From a checkpoint of a small image classifier: arch vit, 149.7 epochs.
Rows from block 2, named by matrix and row number. Rows with one number belong to one attention dimension. Each number is 128 + 32 x the weight over its row's rms, rounded and kept within 0 to 255. All counts start at 0. After the name is the row's rms in percent of the matrix's.
# q: attention query (model.blocks.2.attn.q.weight, 256x256), inputs 128-255
# k: attention key (model.blocks.2.attn.k.weight, 256x256), inputs 128-255
q.27 099 [120 106 105 184 163 133 143 170 166 144 141 154  92 129  89  86  41 134 153 170 120 165 125 110 113 121  95 126 135 136 121 131  70 129 108 100 139 199  96  52 161 134 151 126 108  86 158 151  69  98 133 112 114  96 139  62 125 150 177 157 154 146 112 113 127 157 100 112 221  61  88  86 111  74 123 125 111 195 136 211 184 118 112 107  97 121 113 116  96 105 121 185 100 114  65 146 128 124 126  89 102  99 122  82 118 155 154 162  93 144 174  98 125 112 141 138 172 108 148 118 130 132 135 139 148 165 136  98]
k.27 097 [114 154 149 195 100  75 136  73 124 118 125  69 130 127 105 153 105 117  85 109 161 108 109 137 111 127  94  97 184 184 121 168 109 162 137 129 118 105 199 118 121 136 134 118 143 117  94 148  71 125 108 135 137 127 153 120 127 101 156 118 132 107 115 137 138 136 120 160  54 155 169 136 166 136 163 121  59 175 104 161 126 125 149 178 154 225 136 102 121  89 120 114 127 149 158 150 161 100 161 129 110 100 154  89 170  98  97 113 152 113  89 128 176  88 124  91 171 125 119  87 182 123 159 141 164 140 144 147]
q.28 098 [145 160 137  72  97 143 146 111 104 103 145  95 133 189 130  92  98  93 108 181 127 107  97 154 126 103 114 157 103 122 120 186 140 128 136 211  88 181 139  84 132 120 134 121 123 115 180 118 102 180 136 148 125 124 170 114 117 204 120 106 102 156 128 103 101 143  94  41 166 117 153 121 187 159  52 136  92 121 133 144  88 130 113 125 168 110  91 141 135 123 149  95 158 109 111 175 131 156 210 136  77  63  91  91 124 159 148 148 143 100 108 104 151 188 132  79 127 143 137 107 138 163 133 136 128 117  96 123]
k.28 098 [ 83 115 107 169 172  87 174 149 155 113  91 122 160 159 133 172 103 152 103  70 147 133 159 155 140  99 159  99 184 123 133 112 126 169 134 181 111 146 149  92  80 160 154 173 180 104 135 155 125 156 150 106 114 148 158 170 171  93 164 174 120 114 125 144 138 115 153 146 193  77 165 115 141 121 108  68 109 137 131 125 103 111 181 197 130 187 181 103 138  69 114  82 108 140 196  99 100 108 187 123  59 103 153  85 116  93 122 165 118 132 143 128 142 141 191 130  93 149  90 152 123 148 144 121 126 110 175 126]
q.29 098 [142 123  89 130 165 121 120 131  87 142 149 135 131 148 126  83 142 165 137 148 103 119 151  94 106 116 130 116 112  85 143 115 151 148 167 116 113 123 121 159 146 159 144 150 101 131 131 125 130 175 111 151 105  82 122  86 163 112 150  50 125 136  90 242 144 118 122  94 153  94 148 142 172 123 123 125 119  98 116 134 187  90 105 133 137 134 134  97 129  72 159 189 106 128 132 129 133 170  72 127 143 146 157  44 111 192 119 185 134 159 144 124  93 106  84 160 159 101 128 161 169 122 113  54 161 122  87 102]
k.29 097 [ 66 112 178 126 144 112  86 118 118 119  79  98 200  98 148 123 205  91 111 140 145 125 136 148 113 112  79 100 108 182 180 123 150  73  95  91  87 110 164 120 172  85 152 133  95 184 113 112 134  92  68 163 159 119 121  87  96 175 145 153 146 100 165  79 131 137 110 102 125 158 124 125  96 113 106 161 177 127 150 116 181  82 119 144  99 167 152 113 125 137 125 104  99 132 131 155  33  98 127 108 186 182 118  98 141  88 138 144 126 179  41 121 104 116 121  90 106  73 195 153 169 166 134 108 167 127  64 152]
q.30 106 [ 95 109  77 110 140 121  91 147 144  94  78 138 130  91 139 183 155 128 121 143 156 102 122 148  95 105 101 140  99 132  79 134 123 188 130 140 192 107 149 129 163 103 161 167 116 146 114 148 191 123  57 135 154 109 127 135 157 112 141 166 118  99  98 201 152 140 169 155 128 128 179 112 137 131 124 110 155 116 137 172 101 107 124 123 166 111 182 114 159 105 104  78  77 139 137 147 189 121 119 135  27  84 161  60 129 127 172 145 147 131 191 168 157 121 105 130 113 188  86 183  98 113 139  91 121  98 234 149]
k.30 103 [129 177 112 114  92 113 114 173  92 164 139 128 139 108 105  69 139 138 127 117 119  82 131 110 119 118 166 183 161 126  60 155  76 112  92 127 129 149 173 122 195 150 102 113 143 158 134 139 162 187  75 119 167 174 149  44 154 185 110  39 139 122  39 119 133 154  99 175  83 142 112 117 183 152 150 145 182 144 130 110 138 107 132 143 182 116 157 158 114 147 112  98  94  95  90 154  86 109 147  83 119 157 144 121 128 162 122 166  69 119 147 114  54  82 156  75 111 122 109 146 167 133 112 144 148  93 116 128]
q.31 101 [115  50 206 155 120 117 184  77 132 129 165 153  62 177 131 181 106 110 132 147 133 130 116 132 188 102 150 162  77 128 108 117 118 165 145 103 134 149 176  87 146 179  96 135 189 144  82 136 132  74 167  64 144 112 119 115 113 111 112 146 124 124 135 150  65  98 115  86  92 142 133 148 104 142  68 124 139 108 123 178 136  86 154 153 100 132  97 145 137 125 145 111 156 137 138 140 147 119 166  86 160 146 114 110 133 161 158 136 115 106  76 121  73 118  80 122 143 128 197  95 127 117 160 122 101 107 136 153]
k.31 106 [ 84 175 152 146 128 120  91 112 141 106 141 158 111 105 126  92  80 147 140 184 126 120  89  99  88 141 142  82 153 124 117 183  93 147 182 127 154 188  93 130 134 138 199 169 200 160 133  88 123 113 119  93  82 113 140 147 133 139 100 143 131 158 146 156 112 121 239  75 164 141 135 106 142 128 128 134 137 137 148  66  98 149  72 115  80 111 143 114 147 121 125 171  82 184  89  88 179 162  92 134 104 154 177 208 147 176  92 101 176  77  99 106 128 124 171 168  97 126 100 135 159 110 103  98 122 109 159 121]
q.32 100 [ 82 116 142 153 163 164 111 139 100  95 153  80  94  50 130 171 155 100 109  75 152 119 122 136 201 165 143 208 143 116 111 150 117 177 139 156 114 109 108 119 114 121 123 144 134 133 142 154  49  78 187 139 107 133 132 150  93 182 110 148 121 136 140 187 164 122 108 137 162 119 128 119 123  66 133 161 143 183 143 146 108 132 135  80 135 179 155 129 154 114  74 171 163 133 122 124 193 136 123 116 103 150 114 133 133 119 155 116  68 137 186 129 139 124 145 163 122 132 119  76 114  99 110 102 119 205 117 131]
k.32 103 [101 175 103 163 124 112 130 159 136 125  92 192 144  86 191  78 133 196  89 170 134  72 122  83 124 121 120 108  73 110 102  53 176 122 158 113 129 135 168 160 143  98 147 154  92 160 111  71 102 164 126 148 127 133 156  63 137 140 154 113 113 156 171 134 126 182  57 159 124 162  87 113 122 103 143 133 144 156 175  84 136 162 157 119 167  50 161 176 147  76 104 148 117 134 146 145 132 114  76  97 188 109  97 131 109 184 146  97 144  98 167 117  79 168  73 144 160  50 114 174  56 122  81 129 105  58 144  54]
q.33 099 [148  78  97 117 119 151 117  88 122  80 178 140 129  81 126 108 189 112 112 117 142 128 130  84 114 130 206 149 112 128 149  87 171 100 151 126  83 121 152 124 119 103  87 150 100  72 119 144 135 147 112 133 161 135 128 106 121 169 162 113 129 139 115  42 161 142 131 135 107 101 115 122 127 146  87 163 191 151 114 180 136 119  42 129 114 142 141  64 127 141  90 125 103 158 181 121 157 147  87 138 155 126 168  95 114 146  98 148 123 138 125 109 125 104  87 131 148 171 123 111 101 177 140 148 122 137 119 133]
k.33 090 [ 99 157 141  96 101  61 178 156 165 149 110 139 129 105 128 122 150  94  69 109  96 144  76 116 121 160 115  91 126  91 149 160 162 120 142 110  78  70 157 135 138 136 114 148 126  97 189 105 212  95 113 122 127 122 160 100 118 117 172 140  70  95 113 126 123 168 187 127 111 142 152 124 159 190 148 114 110 148  91 114 160 167 110 144 131 109 133 145  84 126 131 121 167 103 119 158 182 100 200  86 120 195 139 174 148 159  88 109  96 147 204 104 144 161 152  87 106 148 140 116  90 118 162 115 121 134 126 149]
q.34 094 [128 148  94 132 154 173 134 163 141 134 143 181 176  86 127 151 127 191 142 174  67 151 149 158  85 146  91 132 149 107 104 168 199 128 138 118 122 120 168 153 129  90  98 103 141 156 183 194 115 169 104 116 111 154  60 131 131 144 126 115 128 140 154 102  96 136 196 118 129 147 172 129 115  74 101 107 136 130 126 134 151 121  97 129 101 146  96 144 116 116 102 147  84 120  82 150 119  83  63 135 127 113 148 201  83 154 187 142  63 114 106 147  83 114 135  69 111 133 103 185 146 141 164 114  81 102 142  83]
k.34 094 [119 162 128 161 162 133  94 137 130  87  85  90 152 190 131 140 128 188 150 148 194 114 157 130  78 132 146 161 129 174 124 181 153 181 159 122 115 142 147  97  99 138 145  72 158 148 164  90 177  98 105 118 100 106 136  92 105 138  85 171 108 155 112 146 136  99 126 153 171 139  32  78  77 144 129 160  47 154 136 117 122 118 119 168 213 121 131 142 160  83 103 146 126 140 111 120 108  96 140 135 207 112  98 137 127 184 125 131 119 118 127 116 192 134 122 161 128 110 132 113  99 158  75 129 173 163 123 180]
q.35 112 [ 73 108 201 105 138 183 163  77 146 144 107 161  61 156 174 116 125  82 150 138  88 129 121 160 162 173  98  71 134  67 155 158 172 125 122 156 191 113 130 128 100  97 100  65  93  78 114 161 147 135 124 136 176 124  94 162 117 167  84 131  97 100 148  99 133 190 157 100 134 185  96 134 115 120 117 129  38 109 127 123 137 156 160 150 154 108 110 136 130 116 136  34  49 142  93 170 156  74 146 162  95 134  85 196  98 107 141 152 101 156 126 106 150 161 123 182  99 131 120 118 157 173 126  72 173 153 181 140]
k.35 105 [100 179 115 147 124  94 133 105 179  85 112 105 125 171 108 103 107 171 164  98 158 177  97 142  76 106 118 107 156 134 137 157 128 125 104 148 135 179 138  69 126 116 148 130 124 173 167 173 150 144 142 126  96 176 103  92 121  93 129 152  90 106  97  73 187 132 129 140 180 110 194 156 114 125  83 154  79 126 111 147 106  90 154 130 136 166 197 113 103 137 136  64 121 111 122 184  86 135 152 109 129 134 142  97 116 176 133  35 155 168 125 146 165 118 119 130 164 126  82  91 137  80 154 112 156 177  85  89]
q.36 115 [156 132 173 114 121 163 138  66 125 132 109 111 137 115 179 121  89  70 154  98 184 131 149 191 128 123 167  94 111 112  94 148  58 176  97 165 101 140 138 130  74 150 175 135  89  95 151 112 118 156 125 113 133 133  76 126 117 150 101  67  78  90 127 140 110 125 114 138 152 159 109 125 127 116 184 119 171 137 133  99 101 209 142 172 100 123 136 106 127 124  90 141 134  96 173 177 134 133 133 144 160 134  84  90 141 123 147 181 115  78 110 163  87 110 152 129  95 161 157 142 142 100  80 129 148 138 123 107]
k.36 102 [ 95 109  87 157 135 138 127  39 142 100 121  81 136  97 126 153 133 109 107 177  68 172 109 126 145  79 123  91 134 123 117  80 185  63 101 140 131  84 101 117 175 115 146  46 122 109 179  90  61 173 154  83 110 151 136 135 206 114 147 120 134 108 128  67 127 103 116  42  65 125 142  99 191 121 116 131 165 175 166  77 103 120 177 137 126  81  88 143 124 123 116  93 184  74 149 104 150 165 188  74 111 148  88 139 134 135 137  96 146 126 143 153 100 137 133 170 167 110  71 169 163 106 126 130 190  98 146 104]
q.37 101 [106  94 204  81  98 132  94 120 118 175 151 130  75 163 136  36 125  96 119  88 149  95 155 116 162 113 150 143 113 181 113  47  76 125 135 111 149 187 103 119 108 123 149 101 151 165 114  82  64 105 149 131 173 111 113 165 118 143 211 165 146 146 171 149  85 162 150 172  80 122 191 111 103 171  82 111 195 146 126 190 124 132 118  64 145  98  76 157 133 102 146 110 127 146 144 156 107  95 131 108 132 134  68 107 152 178  67 116 116 101  90 140  47 123 148 141 143 109 111 132 171 125 123 160 143 180 196 176]
k.37 098 [127  64 158 111 116 129 142  92 118 166 155 110 139 126 169 191 102 122 123 101 111  98 141 191 115 138 164 224 148 135 157 164 149 124  99 123 112 131 137 140 113 136 105 151 141 155  78 169 106 128 161 126 101 170 102 209 103 204 137 161 162 161 102 147  77 134 133 152 115 122 114 147 138 162 131 150 181 119 108 135 133 150 154 138 153  76 152 109  93 114 165 143 103 107  83 178  97 109 109 158 102 182 152 112 197  66  76 132 137  75  85 125 153 133  99 170 144 121  83 113 176 106 106 143  70 126 127  81]
q.38 097 [153 133 153 111 135 105 145 175 179  93 119  70  94 168 145 135 143 135 124 127 125 143 157  87 158  98 153 139 123 120  96 165 146 163 162 160 221 155 154 150 161 193 164 107 121 163 102 178 122 125  97 139 127 139 144 143 125  47 163 129 120 145 134  68 141 159 113  93 153 106  85 112 127 125 145 118  36  97  90  76 133 156 120 149 115 119 112 166 152 112 137 159 132  67 114  78  91 205 115 121 112 133 160 115 143 110 140 158 120 108  89  63 110 113 145 113 139 114 128 101 133 152 127 187 178 106 117 101]
k.38 088 [140 132 124 117  81  86 100 191 111 132 148 114 108 113 125 119 121 122 160  59 106 162 129  82 141 167 106 114 163  87 128  99 128 209 110 166 126 147 146  88 105  48  88 156 104 118  76 179  78 111 158 139 131 151 156 119 148  64 134  89 125 132 143 131 164 175 134 172 114 129 147  82 169 116 111  99 144 128 143 159 101 121 177 128 124  95 154 150 138 120 116 100 109 111 162 130 142 145 147  81 113 177 183 176 115 127 117 121 102  85  98 137 142  63 138 100 111 119 163 156 158 131 155 109 110 112 167 193]
q.39 095 [148 159  51 117  88 102  67 114 116  65 178 123 186 167 148  70 107 108  99  94 127 148  89 126 122 152 146 109  93 107 159 136  82 166  55 153 121 117 139  99  97 131  92  84 118 138 122 155 106 116 125 113 107 116 105  91 154 113 157 127 103 163 155 138 157 157 133  23 161 139 100 135 112 164  92 163 103 118 140  81 145 158 115 133 127 126  60 157 146 158 165 182 115 144  79  87  96 128  86 163 127 130 161 106  94 104 156 116 183 126 192  90 159 142 119 156 132  93 115 168 180 150 203 128 170 129 131 120]
k.39 091 [155 124 163  80  81 148 117 123 150 142 121 106 109 145 115 161 156 130 173 127  94 173 135 115 128 144 117 110 151 148 129  99  94 140 180 147 140 106  96  73 140 120  72 152 150 111  79 106 127 130 163 145 132  56 158  92 124 102 147 152 160 145 118 162 186 136 173 124 139  71 167  86  77 128 113 115  95 144 104 110  57 148 126 106 117 123 141 152 145 146 117 136  67  89 105 125 145 126 187 137  90 145 163 114 178 104 134  98 186 170 183 150 144 145  79 159  67 141 129 115 147 169 135 139 151 138 131 153]
q.40 102 [ 98 106 133 180 150 149 123 129 169  48 113  91 105  74 170 127  11 120 114 120 108 179 147 127 130 105 174 132 110  97 141 151 181 207 203 124 132 112 129 174 154 119 113 150 114 106 139 217 150 149  88  91 154 137 106 166 110 139 152 120  87 113 164 152 124  93 125 178 144 120 111  90 180 131 106 143 109 108 120 121 131 160 123  92 126 131 122 161 148 144 114  98 124 113  91 141  90  89  62 106  75 133 142 128 154 150  88 115 138 155 145  90 159 139 114 122 114 103  99 135 126 175  88  97  91 113 136 105]
k.40 104 [182 147 113 123  50 158 101 134 147 133 179 138 178 122 102 114 133  91 169  47 130 103 125 153 115 106  84 177 196  62 142 165 141 116 100 135 121 157 133  87 102  91  88 135  86 145 181 143 122  86 126 176 126 187 127  65 164  72 138  94 134 126 165 126 147 122  97 126 157 204  94 111  70 108 147  75 147 185 176 102 165 152 123 133 189 134 160 179 132 125  94 157 142 136 153  65 115 116 120 132 120 110 107  94  87 178 115 124  88 141 103  90 114 125 142  76 137 141 114  96 206 148 116 156  81 129 137 185]
q.41 111 [125 154 119 160  83 164 186 106 118 145 138 100 189 102 134  54 150 152 117 139 166 124 155 157 143 158 161 108 154 121 176 121  97  88 144  87 153  62 128  87  72 133 162 128 145  86 143 133 121 158 171 120 131 187 132  97  88 121 152 142  98 137 148 155 142 137 145 172 197 206 113 120  59 104 147 117 129 118 177 208 174 153  65 139  76 154  90 105 120  81 130 133  99 140 171 135 118 154  91  67 126 139  92 120 145 115 129 141 155 139 135 197 162 140  62 199  97 152 130  65 113 150 117 122 110 113 159 119]
k.41 110 [119 177 117  68 149 126 117 101 128 146 117 142 163 147 171 111 111 172 112 118  91 137  95 136 177 144 112 127  66  96 136 130  95 162  68  72 126 150 148 164 102 143 114 172 137 138  84 155 135 123 103 127  75 130 128 149  96  72 157 125  73 101 109 138 115 129 158 185 104 141 148 125 101  65 176 168 137 115 118 172  89 127  98 152 162  23 161  92 175 166 149 200 151 148  68 181 107 136 112 126  69 140 140 143 101 146 124 104 135 118 188  93 133  99 131 113 163 102 161  76 146  88 143  97 135 170 125 187]
q.42 111 [119 107  62 164 103 171 166 156 115 150 203  98 162 103 132 213 164 156 118 181 137 105  98  93  88 176 136 129 122 131 115 172 152 164  76 136  97  90  98 110 166 144 157 101 152  76 125 107 129 125 161 149 100 174 119 117 131 131 180 113 111 159 147 126  76 130 118  82 151 131  76 132 175 140 128 126 114 121 141  63 112 139 154 144  84  90 121 151  47  71 108 148 144 150 136 159 120 128 118 156 101 113 181 100 151  94 118  72 209  41 115 148 151 135 114  88 154 143 160 165 136 120 185 146 109 105  93 122]
k.42 100 [ 99  89 150 133 123 132  76 103 152  88  97 131  69 136 136  98 113  81  69 107 119 138 116 117 148 144  97  97 104  84 119 111 206 138 193 148 104 160 129 106 104 104  93 148 118  79 137 123 186 116 112 105 112 122  74 160 118 113 140 126  93 142  68 136 145  38 104 140 152 141 102  95 167 139 126  99 130 142 199 110 144 116 117 137  44 115 113 153 111  95 136 153 130 138 113 135 128  65 110 137 140 112 119 159 120 160 111 152 117 139  79 172 161  77 127 106 137 180 158 125 158 152 183 177  74  86  96 113]
q.43 102 [109 171 102 178 116 214 132 144  75 157  83 143 150 103 154 136 108 182 147  87  64 126 123 160 145 115  66 134 104  98 175 110 124 111 126 130 177 144 130 124 141  98 102 127 125  96 153 168 138 203 151 185 126 124 130 140  69 153 118 116 145 110 167 126  98 127 198 129 155 194 159 112 112 144 152 119 103  89 192 156 146 144 125 154 107 176 108  74  90 143 195  87 111 103 148 207 121 113 143 159 189 126 173 149 137 104 137 110 118 142 106 148 202 134 102 101 176 102 132  84  96 132 123 101 162 125 102 162]
k.43 100 [157 133 143 134 138 132 126 112 173  85 129  83 177 140 146 124  59  97 134 163 184 184 112  97 145  79  92 109  79 105 101 176 151 144 122 135  99 158  69 154 127  99  93  98 107 183 155 182  74 102 114 171 141 110  51  87 118 153 120  99 168  87  93  78 149  54 163 130 105  69 105 101  88 136 139 146 167 195 162 106 154  97 101 115 130 199 132 129 170 111 141  81 115 124 176 131 125 163 179 102 107 126 150 131 126 171 104 139 133 100 133 138 166 133  92 180 182 123  88 143 138 111 119 141 169 122  94 173]
q.44 104 [172 149 121 155 158 116 157  51 110 162 179 155 141 142 145  86 133 113 158 158 138 120 146  98 105 128 119  78 119  98 104  89 116 134 160 132 167 115 130  95 154 157 111 146 110  85 169 102 122 143 125 159 141 160 145 128 127 134 141 130 156 210 100 120  75 123  98 135 112 118 183  80  98 111 158  72 179 143 175 162  96 117 177 137 161 120 116  85 116  52 143 170 152 195  76 120 126 205 120 141 173 101 199  87  76 153  68 103  98 117 127 143 103  97  85 188 154  79 125 182 114  86 119 114 118 125 140  88]
k.44 101 [162 108 172 102 122 119 121 127  66 148 143  97 166 161 131 167 135 156 112 102 111  98  85  95 107 116 148  92 124  99 103 166 200 132 100  97  84 159  65 155 110 129 116 106  85 154 161  85 157 128 163 111 121 106 121 124 139  79 129 153  86  87 143 131 171 152 162 119  94 141 154 122 123 122 116 173  90  81 143 113 146 135 142 128  89 202 144 119 127 187 174 140 136 159 102 110 182  99 163 121 128 229 141 139 164 178 100 127 113 178 176 126 167  83 110 126 133 181  46 122 108 124 131 144 127  56 127  97]
q.45 107 [139 215  37 120 114 119 135 172 134 134 132 103 147 125 106 101  67 127 108  77 128 112 112 135 100 194 127 168 121 149 105 141 103  84 110 110  99  57 119  56  92 131 153 126  83  91 171  45  79 148  98 101 128  67 159  85 150  96 126  97  72 127 102 109 120 174  74 164  93 130 151 142 141  98 147 144 144 139 116 153 114 102 151 172  98  80 188 107 144 148 131 138 138 133 139 107 173 144 122 103 103 111 181 172  66  72 147 127 104 173  48 179 112 150  93  89 146 138 100 122 140  86  97 143 118 158 129 119]
k.45 099 [149 122 149 132 106 148 148 106 132 129 113 122 174 175 141 122 180 120 140 160  38 100 116 127 117 187 147 134 133 120 169  98  94  97 103 143 194  82 142 137  86 134 172  56 114 150 112 197 137 142 152 128 161 103 113 121  87 122 180 117 113 159 152 155 128 116 140 178 141 107 161 108 160  83 159 137 152 113 143 116 108 123 132 143 133 201 102  98 110 159 167 121 133 101 160 142  96 150 162  82 101 141  92 173  99 140 170 121  90  86 174 142 109  91 141 150 102 108 167 126 108 161  71 108 191 133 146  87]
q.46 097 [ 38 144  96 130 130  68 156 140 130 149 109 152 115 167 125 126 143 148 163  90 149 124 122 126 120 132 130 154  70 126  80 112 160 123 125 103 132 110 120 103 174  93 110  54 114 115 109 116 102  69 125 115  99 113 163  99 120 178  99 117  68 168  61 145  96 176 167  75 140 140 169  79 133 156 138 107 169 126 139 139 160 111 131 134  84 148 184 102  79  77 145  90 135 133 151 200 151 120 124 206  32  89 157 150  88  91 146 101 144  97 128 152 112 124 129 110 186 109 119 174 123 108 130 146 162 170  94 115]
k.46 102 [129 135 129 141 116 109 126 139 144  92  93 129  97 151 171  94 129 160 105 162 149 164 160 121 121  79 152 156 147 102 109 153 161 140 144 129 113 121 125 106 145 141 124 106 139 115 147 186 168 137 149 144 153  86 124 187 152 107 152 178 176 125 132 173 190  95  57 119 152 167 100 162 180 149 154 162  53 138 145 130 116 122  77 116 148 129 184 110 145 133 185  78  50 147 191 145  98 139 131  81 113 131 146  83 131  94 121 175 132 126 127 163 189  88 168 134 141 177  58 123 159 107 188 111 124  77  82 119]
q.47 104 [103 120 114 178 130 160 121 146  92 100 146  97 156 140  83 103 128 152 111 123 129 142 152 134 199 101 153 153 132 166  83  99 109  94 111 103  87 124 147 155  88 150  84 151 126 126 139 122 161 137 176 142 104 136  89 140 120 135 117 135 132 121 130 108 130 118 159 117 151 112 116 137  71 100 126 194 173 118 158  59 168 106 121 144  60  46 119  77 151 117 130 158 154 130 157 173 104 145 138 122 107 157  98 119  89 105 106 100 119 154 190 139 112 181 133 112  71 126 119 110 120 119  87 154 145 129 143 174]
k.47 097 [116 100  87 192 131 150 113  94 123 161 139 120  94 154 109 152 126 107 159 136 122 137 142 122 148 103 141  89 152 167 104  68 151 130 143 139 101 112 104 166  92 155 145 133 163 118  83  79  88 162 134 175 170 115 129 138 144 129 176  60 159 127  97 121 119  84 124 163  93 115 156 165 100 176 173  97 148 188 123 120 161 172 137  97 163 129  85 140 148 112  98  98 142 160 149 197 134 165  89 114  70 113 113 151 151  97 185 100 144 163 132 110 122 115 114 206 175  60 135 154 158 195  81 114 142  76 138 140]
q.48 117 [128 164 145 157 121 144 117 168 147 138  76 101  85 156 123 126 189 145 124 153 162  93 123 162  68 174 124 155 155 179 110  96 113 111  91 144 123 174 172 158  65 112  89 188 162 176 145 135 139 144 164 165  92 161 112 166 172 131  99 102 139  89 149 121 129 113 116  71 149 165  94 119  68  87 155 125 110 119 146 152  93  99  92  75 150 122  92 142 131 141 135 216 109 101  67 193 189 146 138 138 173 135 145 163 139 144 136 121  98  82 135  77 120 135  79 120 138 128 120 184 110 154 148 155 133 132 114 152]
k.48 116 [133 134 133 109 143 108 166 106 130 141 124 159 156 114 115 155 137 102 125 156  59 176 121 112 158 121 139  83 127 118 136 122 187 124 110 116 145  96 114 123 124 202 166 109  62 108 156 168 166 173 152 104 157 105  92 122  73 111  95 145 138 154 156 123 133 115 164 114  67 134 172 109  99 132  90 108 145 181  58 126 163  84 107 183 127 135 142 124 113 151 114 113 118 123  43 160 165 126 147 153  95 130 121 136 139 148  62 147 171 184  84  85  47 125 128 137  82 131 144 138  94  99 185 111 139 153 100 138]
q.49 101 [144 124  94 163 135 123 149 137 125  70 124 158 143 108  85 144 143 207 160  84 149 171 152 122 101 100 131  95 110  96 102 129 105 153 190  96 132 160 101  68 113 130 118 116 123 161 150 106 156 124  97 117 108 170 132 151 101 162 129 159  99 141 129 127 138  67  90 121 116 117 101 123 140  61 140 103 129  85  89 167 164 103 117 132 141 133  93 101 109 111  62 152 123  75 195  86 174 117 106 135  68 103 149 104 149  78 124 118 112 123 195 114 134 116 168 193 154 136 119 178 115 178  97 157  75 151 113  99]
k.49 102 [ 75  81 124 193 140 163 101 133 135 154 115  90 105  70  95 171 143 148 126 132 100 150 172 119 105 128 161 152 165 173 155 143  93 140  94 130  91 163 141 182 155 166 126 146 136 114 101 134  87 115  32 109 102 141 120 125  73 148  95 174 166 121 142 156 139 141  91  75 132  98 142 146 141 177 100 119 108 183 123 138 143 176  85 106 150  99  94 168  97 167 121  71 134 155 143 155 123 141 176 122  78  75  99 113 134 152 160  37  89 109 124  98  82  79 131 114 151 135 158 179 117 156 138 136 117  89 167 121]
q.50 097 [115 168 155 138  66 133 111  89 170 130  80 102 139 116  70 125 112 108 147  56 107 108 137 153  83 130 108 131 177 134 179 131 129 135 131 140 131 151 114 178 173 194  75  56  80 180  95 127 132 133 140 170 150 120  74 142 108 117 124 108 134 112 101 181 114 165 118 149  93  88  91 163 126 131 120 143 119 111 157 137 100 115  85 121 128 141  60 111 119  97 178 121  92 177  99  93 138 116 134  85 179 131  68  95 161 165 169 178 112 122  48 159 133 138 120  96 144  94 111  89 111 114 153 107 129 123  83 101]
k.50 105 [191 112 149  58  98 141 140 124 130 212 118  50  92 182 130  55 142 148 161 160 109  60  95  59 160 141 149 165 138 111 128  93 129 139 138 129  99 100 140 153  64 123 130  83 170 101  87 126  93  98 147  76 100 120 127 147 155 111  47 108  89 128  96 101  80  78 169 118 117 152  98  50  81 122 106 131 102  62  72 101 110 132 111 155  92  91 150 156  98 162 146 134 126  95 152 158 135  80 181 174 154 112 132 162 144 167 113  80 131 115  72 180 147 128 127 124 110 133 128 180 156 180 107 128  94 109 105 185]
q.51 103 [192 125 218  50 164 169 134 131 110 116 129 137 169 128 108 169 115  75 146 113 114 117 115 126 109 179 153 123 138 107  89  92 191 163 121 120 208 144 104 126 168  93 108 152 181 176  90  92 135 148 105  99 142 164 156 150  96 173 140 129 164 149 134 124 114 111 159 166 115 117 139 140 180 114  81 118 140 108 123 111  78 126 146 129 152 124 140 183 154 135 131  83 174 129  90 135 132 147 114 138 170  45 140 105 169 170 142 112 140 141 109 139 141 156 151 111 107 129 124 141 178  78 150 131  98 113 154 125]
k.51 111 [147  89  78 161 119 103  85 191 112 162 132 125 123  62 131 103 150 214 134  87 178  95 145 115 126 112  97 150 153 106 101 144 151 107 151 108  53 160 145  78 123 144 129 124 167  67 127 133 107 108 177 130 137 145 163 161 168  97 106 145 117 168 140 101 114 186 227 123 110 168 125 123 140 149  99 137 136 116 132 134 172 141 140 145 122  96 137 100  72  82  83 153 109 109 152 113 138  82  85 106  83 140 149 171 136 128 116  86 105 103 157 165 223 119  53  55  55 140 145 136 144 104 107 109 130 171 118  98]
q.52 097 [ 77  85 100 141 137 147 156 156 172 135 139 146 121 163  90 121 106 103  92 115  99 162 166 123 120 154  95 125 137 113 145 110 123 136 137 132  95 139  95 147 173 120  84 125 104  93 132 135 145 173 173 161  83 121 155 127 116 126 158 153  93 136 157 102 175 130 134 182 117 151 127 143 164 112  83 140  89 184  74 148  93  59 128 128 130 125  93 140 174 105  61 105 127  99 160  96 100 145 120 150 130  55 120 124 115 169  73 104  92 124 121 246 107 174 123  92 121  74 114 170  57 130  92 144 122 112 139 124]
k.52 099 [107  66 119 166 165 142 103  86 187 139 179  77 168 148 135 117 134 162 111 102 136 136 153 128 165 105 121 152  93 167  80 140 137 120 183 103 127  57  91 138 156  95 141 114 166 118 160 115 108 126 108 150 157  95 132 109 119  95 153 104 199 124 167 148 127 109 117 125 102 142 115 138 111  95 113 186 148  93 122 172 159 138 173  78 149  96 158 176 132 119 108 130 166 127 180 140  83 124 144 110  98 147  66  75 111 139  79 116 133  58 117 130 134 115 160 147 128 116 131 118  95 232 170 175 176 110 168  87]
q.53 105 [135 135 130 141 137 147 144 107 111 104 106 121 138  91 120  89  86 116  57 140 106 188  80  77 163  97 111 154  93 141  72 145 147 158 146 173  94  67  96 157  57 106  89  97 160 145  96 150 101 121 139 153 101 170 142  70 146 125 120  99  92 106 133  85 169 182  66 151  99 119 132 139 127 160 123 147 131 141 155 112 130 105 102 193 157  54 176 109 143 140  82  91 149 214  82 110 117  66 128  87 134 194 113 149 123 113  89  83 122 118 163 155 136 129 170 132 157 154  86 160 126  67 110 122 147  76 111 114]
k.53 104 [ 28 145  82 102 152 104 108 103  97  94 152  78 101 151 129 139 116 130 201 140 115 105 142 164 121 145  74 135 104 106 126 184  73 122  81 109 125  73 153 153  61 143 177 122 138 132 127 119 127 138 179 131 145  76 147 133 138 117  84 109  90 180  98  89 110 122  67 166 111 156  86 153 101 110 129 110 102  60 133 104 204 134 150 195  64 142 163 133 142 120 129 161 124 122  93  96 143 157  76 122 147 127 195 143 175 204  97 131 205 123  82 102 147 131 191 112 136 111 150 125 126  90 168  79 156 144 127 183]